config.toml
model = "sound classifier"
gain_aug_db = 10
spec_augment = true
arch = "transformer"
norm_position = "pre"
activation = "quick_gelu"
head_dim = 48
fused_qkv = true
bias = "none"
parallel_block = false
drop_path = 0.05
init = "lecun_normal"
beta2 = 0.999
eps = 1e-08
batch_size = 128
Rows from block 3 of a small sound classifier, named by matrix and row number. Rows with one number belong to one neuron. Each number is 200 + 40 x the weight over its row's rms, rounded and kept within 0 to 999. All counts start at 0. After the name is the row's rms in percent of the matrix's.
Before each neuron's rows are labels from the 100 clips, of 14976, where the neuron reaches its highest value: "responds to" is what is common among them. Only what is clearly more common there than usual is listed. The data: acted Russian speech (Dusha). In brackets: how many of the 100, against the usual share in percent.
# fc1: MLP up (model.blocks.3.mlp.fc1.weight, 1536x256), inputs 172-255
# fc2: MLP down (model.blocks.3.mlp.fc2.weight, 256x1536, transposed), outputs 172-255

responds to: emotion: sad (57 vs 26.9)
fc1.506,096,174,187,217,168,216,259,241,147,235,196,237,191,246,182,225,126,223,234,201,197,194,120,178,225,237,185,249,171,251,231,204,205,205,177,192,254,216,217,162,147,128,112,183,228,148,170,133,175,191,184,182,154,204,200,185,168,158,200,202,224,148,257,168,153,154,169,165,123,208,101,152,232,281,249,186,183,207,155,217,200,211,163,181,175
fc2.506,085,150,217,203,246,190,214,193,196,232,219,200,194,238,164,292,161,194,185,203,202,214,155,171,199,218,172,231,205,174,193,224,253,165,150,156,267,219,171,211,142,171,120,233,216,138,131,202,233,222,122,192,191,209,195,221,173,145,201,187,317,198,207,162,179,172,195,132,182,249,167,124,224,211,306,150,209,194,213,204,193,238,204,248,193

responds to: emotion: positive (46 vs 18.8)
fc1.203,109,227,205,213,126,236,218,208,290,190,217,191,152,231,237,124,208,153,260,205,148,201,209,250,153,148,243,149,139,155,195,227,232,200,150,233,195,217,222,151,215,243,170,223,239,193,210,182,210,221,227,163,214,199,236,227,257,185,184,131,238,170,149,208,206,187,248,192,214,238,157,184,239,257,206,139,147,179,140,159,241,230,201,173,184
fc2.203,091,239,200,220,150,191,209,219,187,151,209,208,249,168,194,132,233,222,216,203,137,191,218,211,187,160,233,184,203,234,180,179,160,172,272,252,127,196,218,209,231,236,297,170,175,271,244,200,167,183,247,215,184,191,192,189,203,236,226,220,73,203,187,251,234,201,204,248,232,183,220,260,185,222,113,276,169,187,163,186,179,159,190,160,219

responds to: emotion: neutral (60 vs 35.7)
fc1.501,094,256,205,228,206,274,273,185,186,146,220,246,222,272,267,180,210,225,295,229,178,222,67,183,146,233,149,164,166,229,178,203,225,232,212,237,270,201,252,161,209,217,169,159,266,147,233,157,262,175,209,169,189,204,196,192,188,113,227,221,231,207,194,192,191,331,167,217,213,202,143,219,192,193,149,216,217,186,161,225,161,244,152,191,166
fc2.501,105,168,190,156,192,157,226,223,200,179,231,246,138,174,238,210,187,250,160,187,192,125,158,265,238,195,231,140,187,301,186,268,164,215,222,201,136,126,207,198,199,162,176,159,245,230,188,226,179,180,170,97,195,188,233,227,242,217,290,224,208,120,181,184,213,230,200,197,238,173,258,167,263,207,189,179,200,231,198,235,223,178,263,181,138

responds to: emotion: neutral (60 vs 35.7)
fc1.553,100,169,211,210,239,254,221,183,200,306,214,216,172,172,248,192,204,203,256,240,123,199,192,144,190,248,199,187,221,199,175,210,172,179,205,180,197,273,189,246,177,219,181,242,200,147,163,153,216,259,208,182,207,236,184,151,143,215,211,171,206,156,223,151,154,196,254,198,208,211,154,206,170,228,244,175,174,173,205,178,200,241,206,271,117
fc2.553,104,183,202,212,148,174,213,206,178,160,200,202,228,158,192,163,245,188,210,191,201,197,211,202,181,197,226,191,209,266,200,176,176,212,270,241,125,196,220,207,223,243,279,171,199,258,219,217,192,195,245,212,198,187,181,174,193,241,186,193,59,207,213,219,245,190,257,222,241,182,226,254,157,208,127,271,180,194,175,192,167,128,196,157,210

responds to: emotion: angry (73 vs 18.6)
fc1.351,086,157,211,183,155,192,207,194,217,240,98,183,193,225,160,253,118,92,187,211,228,200,186,162,191,225,158,181,202,185,137,172,156,221,171,229,195,172,149,234,226,186,113,177,158,260,196,166,263,145,213,264,221,196,221,213,163,190,161,231,235,194,148,221,185,221,238,166,127,198,226,182,242,127,277,247,194,189,232,168,219,136,198,210,181
fc2.351,085,199,194,166,245,216,220,168,229,244,211,174,165,214,186,277,183,200,187,192,243,218,151,215,229,238,169,207,195,152,225,216,219,212,126,113,264,205,193,189,183,194,126,242,230,149,202,242,223,206,157,181,216,205,198,193,187,168,178,187,348,198,192,152,178,205,183,182,146,191,166,126,205,167,251,140,232,218,254,173,239,234,191,241,182

responds to: emotion: positive (45 vs 18.8)
fc1.405,089,280,272,147,179,194,137,182,145,242,128,176,198,230,230,164,190,257,164,207,121,230,245,153,146,159,147,111,192,209,198,188,261,220,228,242,214,203,254,213,264,152,214,205,245,237,270,141,175,198,192,177,248,230,257,211,154,181,232,209,240,301,178,187,136,211,175,264,193,232,228,206,181,161,236,257,178,169,222,235,200,265,188,210,207
fc2.405,088,255,179,163,138,196,190,221,254,153,189,265,177,151,220,160,228,188,156,238,166,206,198,246,267,152,218,181,158,182,155,216,153,253,282,218,136,133,237,151,245,199,284,182,227,269,240,246,156,196,171,199,145,141,234,226,248,239,213,216,141,168,175,262,203,224,194,234,256,153,265,214,186,203,140,210,172,188,136,214,239,161,247,155,214

responds to: emotion: angry (40 vs 18.6)
fc1.94,097,178,269,205,174,237,169,225,192,188,178,189,205,170,182,132,259,157,198,233,131,193,161,68,154,209,190,192,173,202,188,209,130,273,237,214,222,239,240,248,211,141,252,159,213,219,208,114,206,152,226,202,184,228,291,84,139,193,226,164,223,180,290,171,192,232,152,208,208,232,199,254,153,216,188,232,177,126,149,225,181,176,236,197,140
fc2.94,082,211,175,174,192,242,106,211,286,181,201,226,145,156,205,172,211,228,156,208,258,180,210,215,208,190,261,222,136,220,214,214,155,257,247,214,155,148,198,177,223,192,199,139,216,250,134,225,205,127,149,207,175,133,263,256,273,161,230,219,211,208,194,234,220,243,100,193,259,184,253,175,218,202,180,226,179,182,204,240,302,162,265,168,149

responds to: emotion: positive (42 vs 18.8)
fc1.676,100,132,180,185,193,266,167,193,195,212,250,234,207,211,213,190,237,199,196,194,119,245,166,159,144,247,163,297,167,235,209,141,241,141,200,284,283,189,199,239,160,164,164,199,183,225,212,171,224,270,174,274,278,215,125,230,90,154,116,170,218,191,238,227,212,263,278,212,187,187,210,162,212,240,208,249,191,247,174,275,148,230,136,164,259
fc2.676,122,184,152,170,229,142,206,146,207,215,228,248,203,106,277,236,178,190,162,175,235,197,199,254,232,208,185,163,163,246,218,269,182,191,172,170,152,149,179,251,132,238,210,168,243,220,125,249,173,280,149,164,238,243,234,198,172,161,230,262,200,167,220,172,196,206,216,176,246,164,248,170,213,168,165,211,202,283,292,206,175,196,228,212,160

responds to: emotion: neutral (69 vs 35.7)
fc1.428,097,266,239,225,205,220,192,215,168,297,215,219,241,171,230,184,215,185,234,255,147,218,198,96,158,219,174,170,203,233,198,163,178,193,247,201,184,249,209,254,229,197,229,194,202,183,190,160,243,275,185,166,189,261,223,118,33,218,171,166,225,183,209,204,176,126,223,201,234,209,154,231,153,222,209,204,194,191,179,185,186,230,190,245,187
fc2.428,096,226,210,214,156,188,186,204,192,155,191,196,235,151,196,137,231,204,226,203,158,207,217,204,178,173,228,161,209,258,178,170,164,214,277,242,127,206,241,205,261,246,296,152,208,279,254,210,179,204,257,209,202,193,193,166,199,233,205,204,73,209,192,235,241,191,257,239,246,184,228,259,155,209,119,262,176,180,157,191,167,133,191,166,219

responds to: emotion: sad (62 vs 26.9)
fc1.490,094,133,181,162,286,201,205,196,234,264,220,171,173,174,186,177,179,168,162,198,274,164,168,214,245,273,226,153,229,221,254,203,226,172,137,149,200,212,145,226,168,160,168,240,193,176,117,176,173,228,171,117,278,222,173,207,245,226,186,198,226,248,174,94,146,206,211,155,172,218,226,166,266,243,243,213,301,212,216,164,172,178,226,186,95
fc2.490,096,218,202,216,155,181,177,211,176,158,201,201,228,153,210,103,243,221,208,198,141,197,220,205,188,176,231,148,202,228,187,190,161,224,278,267,124,191,219,203,260,224,293,144,187,265,255,193,183,183,258,210,205,198,205,173,216,240,223,210,66,202,178,240,234,207,229,232,248,190,241,265,185,221,113,276,169,196,159,213,184,153,202,159,209

responds to: emotion: sad (59 vs 26.9)
fc1.229,108,195,239,236,161,154,159,248,192,236,174,225,219,141,197,200,145,210,239,206,185,190,192,168,192,234,142,226,204,210,171,203,142,188,223,159,228,226,237,256,203,239,220,256,253,213,212,186,241,239,226,203,188,280,230,121,143,256,71,207,232,279,250,167,211,203,200,201,172,230,134,278,139,194,151,206,239,90,202,180,194,133,265,197,175
fc2.229,086,196,195,207,168,189,226,206,203,148,181,210,242,166,213,153,216,208,196,200,175,186,248,223,193,181,233,146,180,252,185,202,164,232,277,222,107,182,224,197,262,271,288,147,207,260,240,198,177,193,252,196,207,197,219,185,217,220,214,225,98,192,195,229,254,223,238,233,257,171,257,241,187,200,99,245,178,198,148,214,183,145,210,162,199

responds to: emotion: sad (54 vs 26.9)
fc1.488,091,259,233,217,242,236,192,299,238,235,157,251,199,188,160,265,175,153,169,244,196,236,167,153,229,182,193,176,189,255,169,209,144,126,228,145,210,260,206,193,173,229,179,245,166,204,180,155,176,220,174,245,200,220,209,179,137,197,176,201,229,230,229,229,189,157,104,168,208,205,165,181,237,202,176,167,176,168,258,280,165,174,236,257,156
fc2.488,103,233,220,234,144,185,190,216,165,153,182,188,247,173,187,124,254,210,220,210,159,227,212,185,171,163,237,180,210,228,169,166,176,201,279,268,143,214,233,201,243,249,285,153,173,257,241,166,188,177,256,234,207,195,188,160,206,225,195,188,89,225,196,243,246,189,212,226,229,202,212,267,166,234,119,275,166,182,168,192,166,150,178,155,229

responds to: emotion: sad (78 vs 26.9)
fc1.409,098,226,242,219,209,193,212,279,275,238,189,234,197,207,149,226,143,187,179,240,170,220,181,101,214,239,147,207,164,237,162,228,120,146,207,120,201,272,223,198,213,199,172,269,216,216,210,171,270,204,228,163,193,249,238,139,139,204,199,171,219,260,195,177,186,232,147,149,184,247,130,202,203,228,164,152,167,134,234,204,161,187,227,252,140
fc2.409,109,213,204,221,146,180,192,215,191,154,196,213,246,164,206,130,244,217,205,209,144,200,221,210,186,170,236,180,190,227,168,182,157,213,278,260,121,197,224,199,242,244,305,155,194,253,249,188,177,184,242,220,193,196,204,179,212,208,195,206,82,206,193,246,246,222,217,220,260,195,242,273,178,222,112,266,164,194,181,201,167,142,205,157,215

responds to: emotion: positive (73 vs 18.8)
fc1.249,091,322,207,146,131,231,164,149,276,178,182,189,137,270,185,183,146,162,198,189,198,253,189,247,130,171,221,207,147,161,208,173,260,198,123,189,190,181,213,178,240,191,167,141,198,206,209,187,220,206,178,133,217,240,248,258,217,134,212,132,226,172,187,188,256,133,121,202,218,229,183,217,299,149,218,226,173,150,181,162,245,251,208,201,164
fc2.249,092,216,212,226,150,197,196,209,172,151,188,187,250,177,195,134,245,206,214,209,178,213,242,188,180,176,233,177,205,217,186,177,170,189,266,263,137,202,226,209,239,243,263,166,174,272,223,167,178,164,248,225,207,197,197,169,196,229,197,202,72,207,195,261,239,187,224,230,234,194,223,262,179,223,105,281,168,189,172,200,165,155,185,148,220

responds to: emotion: sad (89 vs 26.9)
fc1.570,102,220,256,178,194,182,226,250,230,272,220,231,216,232,163,231,168,183,242,252,157,199,204,91,205,222,140,228,217,246,143,202,165,153,196,165,200,271,234,213,220,200,213,310,187,220,196,177,248,216,214,161,209,286,236,126,97,232,151,178,214,253,228,211,219,151,168,168,190,230,196,201,213,180,193,176,184,129,234,161,147,190,244,255,199
fc2.570,102,232,218,225,147,180,191,205,185,157,194,190,245,172,200,136,236,211,231,208,141,212,219,195,161,169,231,143,212,235,172,181,164,205,274,248,137,210,232,215,258,256,279,151,189,258,258,184,188,194,255,222,209,209,191,160,192,224,177,193,82,197,197,241,245,192,241,246,248,179,225,277,165,218,111,267,168,192,168,185,159,158,185,163,216