config = dict(
    n_mels=80,
    hop_length=160,
    spec_augment=True,
    parallel_block=False,
    drop_path=0.05,
    beta1=0.9,
    batch_size=128,
    final_lr_fraction=0.1,
)
Rows from block 3, named by matrix and row number. Rows with one number belong to one neuron. Each number is 128 + 32 x the weight over the matrix's rms, rounded and kept within 0 to 255. All counts start at 0. Numbers have three digits each.
# fc1: MLP up (model.blocks.3.mlp.fc1.weight, 1536x256), inputs 86-171
# fc2: MLP down (model.blocks.3.mlp.fc2.weight, 256x1536, transposed), outputs 86-171
fc1.277:133162153088154153061156103146161100081135129131169178122077141106180097115073102162098151153081014106101107110104141156099118089106171138081135215122122110136178159110158140154109111153139142150190151183130104185118114059132078113085140108159125158146144074
fc1.278:089094143129130149118084168175141100109169139149130146104108166114165146165130139129105102133111094114132114142073124104122069138071116189096165127139189145059107112085124097110097124105138111119102173154129140137087157107105120100132111143158113109168101108
fc1.279:110110096156123151091103157153119101133140102138051123128126142139134139139136190175136179133128078113143147148100108174194116159129111117127139170110099118067139130139119160066103071145123065116126153114112138080112162146091135129172104145148123158139153056
fc1.280:097062135134160144139094188159127106093163143181088115100120151121139179144116143109097107144112094136135136113071099105129102121118115159081148123156157142092102105117123114103145124065139077130057167126138163135126141137118118079146124163148100149156124140
fc1.281:121092178126153148125122161137131115160169136123141163124104142123177145151116106122111084106112131134130126146105113088099102114054142144108164152144139142128134157152104164092143155101038153207147130198133133073107137136139086073100162113118126120108087127
fc1.282:119073111106107136167135116107139152090111129140159127108113153136140181142168140121099109170168186123097109114133122079092098136124127118132112094123138074155113174149143126089137099118085112106125122086137172129118114104131137125145109146152163145142166128
fc1.283:048147159139178122155080153214178158000154160194095118095138079104189108076087218130124141198105068064144161133028069104106131180122168117092150103132168081088074095077034165024125124077058100087100175133162152146137147086081073077100147194220162187204086122
fc1.284:070116125092145116129094148162157137120170087177139132130137134086154129137121170104120108177123119081121129160072065149099071135151121069130154130120151106098137157140094134119121139083063072083088156131140185181148152079101064150059101136158137114183116101
fc1.285:092097138139113141135095166168118143088150150134138136096117154115169127139119133143108151146129107142131127128082119117133079110117121165083107126142141154100069103086097123122118097103113090127102167115121149150126155094095099094122128143159103130166129120
fc1.286:048110153140155132136077094206151124110165116178153133108133100072163117128101162129131141199119085078152138109089094100133108142114113078143087109125198079085138109127095192111129120085111138122134138129157136095132173067114074129093082165159168099154102086
fc1.287:085078131153145149148108129188149109105194095154068102178124131114195152143106149123127138163140105113135112157046061113116085175114116048135106166160164090091117094080092126092131135085072097123124136116148159085120135087069119100121140145146156132156098079
fc1.288:102067151096158143103141189159160100132120133139082113082143104135140131178115097121137163136123112101104165125098112136199119133208130071101109105104131161104118114113108104117089108092122100117118162105101158115160150080090076120137160149153086048109173067
fc1.289:095110099149133149128127168170119088082169138162091165138141153140141117167139138158063118130122129116108140142063119099105080157117173103082120117130140142102091120094123100110110111093127109172114163161132139112097162117068106123135135127151127116154146122
fc1.290:104117173149159080079159168141138160110125128131136106134089136162133085119107124165139117089154096113149109090094080160102116171070191109156152171155086127171098146160147115118084079158095149100155176173175097147122102171133076077061127117126106158209077147
fc1.291:061105150177108144142131115157173108088148118165120098125110133137179140102095151146160158176146124090156169120095088107134109128138105098126085134152167096053128103053081127145148130112109108080122143102137177145111153084107126112145117164124167185167163098
fc1.292:083095120138118162141117186169138117107201125179089128135119144094181165158133135117072120137109112139126149148058107123123074127110148112091135111139168150106082143079089137121138140079100095118079162137143163137108128097105111109132109161145125152148146108
fc1.293:033117161129122168175043171201163109044205144222117141123129115108169167099093190108156130191125079087143114177067051144090070123076106121081136130183220140066100114048070078059121120064098079071101190156148201154126143079075101080120110235234175186205142080
fc1.294:084098127117156147128114130179136101088184133167136101123131144098178178153109141084116137166111121121136152138076116078080101167147109084079131100112177142083102107113071137090129105122118129141071149102137175142094115105115105113117126176142103130147148115
fc1.295:089090121139140154141100166178129104104184157187116105116108148127161176167114148105084098150104108141093147131090108118130104143112132121083150106134167137113085125088130109111143145072128105117082147129159137102112149129118089095139129167151127155171115154
fc1.296:093108104125119131142093197186128102109163138198089121117133152106159141163107141111072159129099123121127139146048109114139101125104144120092109121170156157110056105104121131097121118095128085137082164130160158137124140103098094098143123142148116162161164116
fc1.297:085112126153126128119132169170136116114183162159132145114121157155174114148098123136075107120125111137133140130080121127104048122092139133076146145144157137121089117126116125117130146095106112131116190166130173107111144126096101108137137143134116131152145147
fc1.298:040111175131138157125126108164160135117149147164113157169116128122148120134084155116107141143130098102138130145095088106117096163131101078112095106152153145112088078099108123121157113108078079084089156112143178121122160145096108128083141149141137175149141122
fc1.299:105078138096130116107078148145116150153119092123145074154148122156137085116141142101104128170158142089160145191135100088082104114098144155132134097155213081167136143130121166125153177119112107085112176113159153089166152184135159117134077120119168107122121090
fc1.300:116104184131170156076101116156108107136149159139171162119100164133154087148116138178128109154072102122128121104101125150129071113102108142082112154174146123127102104078149157162156148119108118119104195127121146155125183124093115118097158117131133155160107176
fc1.301:096096193148150135111143118149154112138158123152095133162124092155173150136113110149184211142137089115124091112087077141106126135156135110106133131116190178050093147054124110128114155120137082093078190135144151111107158125100083100126170162146139093161131082
fc1.302:118071170166171095078118192101148147174174134140149140021074134174173175157100112090120133135125100100142112110120138117094105122079107216116171124103112153140121154162148169142162171124055139155124174117103201091141062131129072060048140124084092112148047173
fc1.303:000096207160145105182061161216198126051142170207072074070138088090158150111089190111130114190125094070132166172086063057064094172154103105089150092154211134055064079068068149040183148042064113066089164101122214146123128157111035077123165219219102162192123144
fc1.304:074144103131144142148086169192129106136174152163080154163096080112141118145079152121093086124062083104145109182091071133158106171120151155105132131129140166096085114148171116090122154109103128175100119149121101111100127153106071111101140168170131120152125117
fc1.305:076091139155121168154156106148188105093159091160146182162111125125193139077070133156136104119125142082148185172080124032136104086115075107123112131123129101070108115042167121103179177107117148119126103129096144139102149050110126117140156133112162138136083154
fc1.306:090088135150132150140097157169132106097165154166133172131093134105141127140088129148107101148117116116130133131120106125139064132110117132100121121135166138133103095096123092145156127087116117132110164128121131123080165158109093127125098130143133152172107130
fc1.307:117098134150117169128137146152118107106151156157110112132097105108120086122109134089142115129056114117143094120130088103147147150147100134100155094131163162140090111135114069091119063143079148146111142176121165102130151118100116141123155108148133128109152151
fc1.308:090121152142132133130121158170116113115204126185100119113124149127182133172084146130096113154124103099141151137049086116115076124105158140096121118183155135088079119086097119104145113119113098120129204134166171103136136113099092093139127141135119152173112087
fc1.309:097139123098124136146079181144142123121162143175107093140088095123154143121042199089090095083112134103125096166123088151179150095119109120109129069161132133137046125147186036106111137116117067094107096082125129129116106142104095101095126189214114107144103128
fc1.310:070130119150086135160148151162111091101172147148094134105151119132155127131103135139108129128139123091140162160082108104119114118085145084089147160149161145088117094071104130109130173111132120166109140127123153104098144119086094102142148142160141132163130111
fc1.311:118144142149095088134134149146108117105165137119105157118102128159147114142088127158104134114161149079097060131116080125121093150104209142092197137111125184138071120112108153087102116158114134132154122186164090113143107125122088093150195157118116151206084115
fc1.312:090126139125136133157082171173159112099201157206104119116101087133161160144064144102079115156100117111130099135099081115137105137126148140108161095186184164111050095108127092140159142111092100142124171150139155125111143137089070106116132169159138137160146130
fc2.277:117137146164153097153122142101120090157191209158149089087097103142152182121145189131121131138124105068114117139119111134157159112122133134148067160097116164082101085124133113145151098143161191132131156183120098120120113134123174124153142118094087158075095129
fc2.278:057133140143145120144111152183131107069175189186112132084122102131192133121116167120100120132067094081129135183076129137133125149137134148079125127143145162098115103112108133127141130121123139160106139130118128146107121128075127119123163135134094156124121134
fc2.279:157126130106115133113135107091127144177099089091144127176133154137066117138138098140153124123156158171124121088154118120118123110117127092180135141118120108156146148136159118127117123137127127094141122146139131131155133119170117139122101117124158108154137126
fc2.280:053140145142142118155108154183127115062170192175120134087132109132197131122119177122105125133067097079120135182082121132124123148124130143068127116147150168103120108113111138118137124129127137163106137139120139162105125132072123120124159137135091154145120134
fc2.281:113117127153089112159116126127114172122110121104121108099132132098131157112131124174129137145136147125155153111091135096149161080119107149161152134143156102086120135113092176120114126154136097133104110103127153129153135133159084119144113150101119119120141118
fc2.282:136117142095125145103135098087131147178096067078156128157147176140071137154156095144154133130180153171105114064171104113112117111133096081178121124113102104166163138157163149105124098132119125111144135157134138116177128136189119154115088113116155119124128125
fc2.283:236123111120111131114154103047129141198073050049135122190125146124043119132132076137154139121209165228138114068168139128131134107122130103188135140118108087147140149145142120141112134134128117105159118121143125105147137120185130134136094120119162103133142117
fc2.284:167124123104118140103137105067126146187082063068142121170141161127057124140141093144164143122197160197119120069167122120123127109125115084182132137121109093161152148160157139122115122137126117120143123139141138122160138134185117141118089122123156103145135130
fc2.285:040131145139146132145110145170139110066157183177119136102127110132187143127122168118094120137079098064121139170102125136123128137131123147068120102143144159103120098114120141129142119115129142151111136133109130144108123120082134128135158134131103157131125122
fc2.286:140108123123128144119163090068147119196090081087142142189122140137066131138138070116140113139170178180142110086154135145122125114140125107173117126105111098133146126137146121147130126112113138082167126123128109097138132108162148144151111106106180113124133095
fc2.287:106132110147110114135163115080128131188076088080122107176105115111071103114108074128170128106163164174153130111109154150153145120125149142202144161123133090115120147113110102157109156125125130091156113111153106106117144094142146122154126127126162104134159115
fc2.288:046136160146127100167110124161128110076145177197116116092120109138194133118104161120099093142103107045135153158080144106114142116107138166087132092128151151101114118088092160109155140134134153142130132125106136118124111129117115110146155134132103145162128155
fc2.289:028129139140140124156113152183136118063159194181110134077123107132191131125121170119102116135066096084126139177107128133124131145140130152069125107138151164103117106112106140120144123117122141142113139128112124135105118126082130122128159130134098161108123127
fc2.290:180149105155090126147166129058129112157113089123107097146115118106122118098111123126142112125154144165163194136114139137163161077116138159121145133133152087106110144096118143146101158137171131102146083106111142093099176094069153119168131146125173088126146108
fc2.291:122112105158117119153175091075162076177107091098121136181097106118088115113112056066128085131159177166164120138117161179144147130150149148155125148113136105095118106106110093169131151061127173068177115094142077078105139090114179124178157110109193125123151075
fc2.292:049133140147144117146118152176131112054162198189120137080122105131199134121120166115102114135064089051127137181087127136127127148133136158067122120138147163100115103104109140124142130119125143154114138132115126145099119132072132122130163130130095157138114139
fc2.293:220131112119108128119142107058120145191081068071130116180127143118056114127127092143163143115189172201133124074161138122137139104116130108187141144127118089147136154138140112136107137141133113113145114122150131114144141119173123130133099128129158101144144124
fc2.294:043135122158133105147124154162129130078155165152113127104117102124183119112113153122121121126094077093139135170087138138134139150133146154082136132148140154105109111103096142130134142123126133158122134117127133131097126135079131115122162129130095158149125139
fc2.295:039136140144140118146111153196129117068170188182113133075128104129202130120116169119101120130064090068127142186090127130132129146133129143074126119142154159103113107102110146126140132123129134156106134129117132148101125130078125119127161136134098153112127133
fc2.296:039135142142142120148111153183132110058160194190120139075128107129204136123120170119101118135061093070122142181094123130125126146133127153067122111141152167101117106104113145120141125119129138157111136134115129151102123130074128125128161133133098153127121128
fc2.297:032136145142145126145107149198138116066157192185112136086122101130192131123113166122098122131059096077126133176094129137126133147133134143077125105145156159104114104104117124137142129118128137137104135127118128142103123127084130122132161135137105155110134126
fc2.298:000133117181132086164140162122124124084137187152094119106081062108190103093088155114136121114067100080169123188077180148160158161127157171111129145141155167077090123081078087148131167122140130125130139078141106112070121125077145100127183130136098149120142122
fc2.299:174131109120111128113158107089122150184077046050125121191119150119056120126132094146146140121199162205127120067170117133135138107110132103184134138132110095152137160151150118135104119145128113113144118123146128119152136122182120131119094123120158112148135107
fc2.300:044133146135143133142114162183137119074167206162123127103129110139199136127115152112108119133077110083124120182091111139117118156133138139082110127128142155109114084116121088126142122116119145117111151131121124145107119139083129119133153127134104146113122126
fc2.301:017131146147148122147111145165136104051171183175132132075124102130167140120117152121097121137096093079130128172094122141114130150137128156068128112132147150112119090128112140137142122121130148158107139135115134134115121135100125124130158134133094148149109151
fc2.302:075104133162106135180153107068133179133139133106143140123112115127095126114132090122140135154158153155180187127086143112147159073100105172080144105159178087116139078128102117123127129116107151108132138108118115094187139112152165140149127107098156148161101129
fc2.303:188109122121126135104175096058144137198084037044142138202120151138025132142142064124145121135216157206147101066172131145121117118139130096182122132103096095144148133155145130147125126120113133092178132128134108095150128125186143143136095105101168117120127109
fc2.304:037152129108125105137098159125109143099128166150124106084156141124152109107124168156171149098124123088082124138101110089119150126125112110163142146141143143155126142141126126082113133166155115179111113167136186180140146165135087115091123143147085091139134161
fc2.305:082138095146099114165163138118117104156085092106099106178109110079096089102106092130148113101144173161155129153113162152152159141133144142181149141126165106100109164088089075156109149110139117092139095089146079102090157075089165120162144127147162105144164080
fc2.306:028128140144145126146112152185135109069161191178116133075127106132200132126123171118100115138061098076124140185098129133126125149138130149079118116137144162101116104115110137120142125118123138145105137125114129144105121128074132122126161134132096156110126132
fc2.307:124126094150130096130186103101148130164121069095120143156096100124096120109115054087154118107171159171161074127120168170132151132149155141174138163100119104107121126124096085177134164107135154091179107089152055095104141117141185116152163116099173118121138096
fc2.308:032138161133152126144103145213141124033168192196131148071132109140177140130115165129102132135055086113114141170108113141120111144129122127075119123143166146105121087119135139135144136115121144132087143137116141146098117132086108126123159138136108161111132140
fc2.309:061161137109100156147090171164120136103050148128141101103174125107156116109117173187137161107101160121104141176134097040102124122114113129162155118136165141159130138131158111115114147188178086185069098144120233200129148167149054118096089149164113058134155159
fc2.310:018135095191125085188140154146139111097139154137092125138087052111167089095079128112131121119091118122189127195081193146146143160141176192102137137133175155060087115070063044175121194111129137118132126068141112109067132102076152106148178128134117139110151110
fc2.311:112115176093125149075122107083145121183097092077146116091180193128113139167152114139156144135129149146099116082169101112091122114140066098163119092102129122167170139157160182103120112136145100133121126144111144151167122157207078159105088130105122107104134121
fc2.312:049124153119154138129099151192135118058156180182138148078149130141191142139134177123100121144069074086106135174138111124113096154135112117072108102131145163126136097137138149105146114117112137171092146146108148168123100147093109136105140131132093155119114144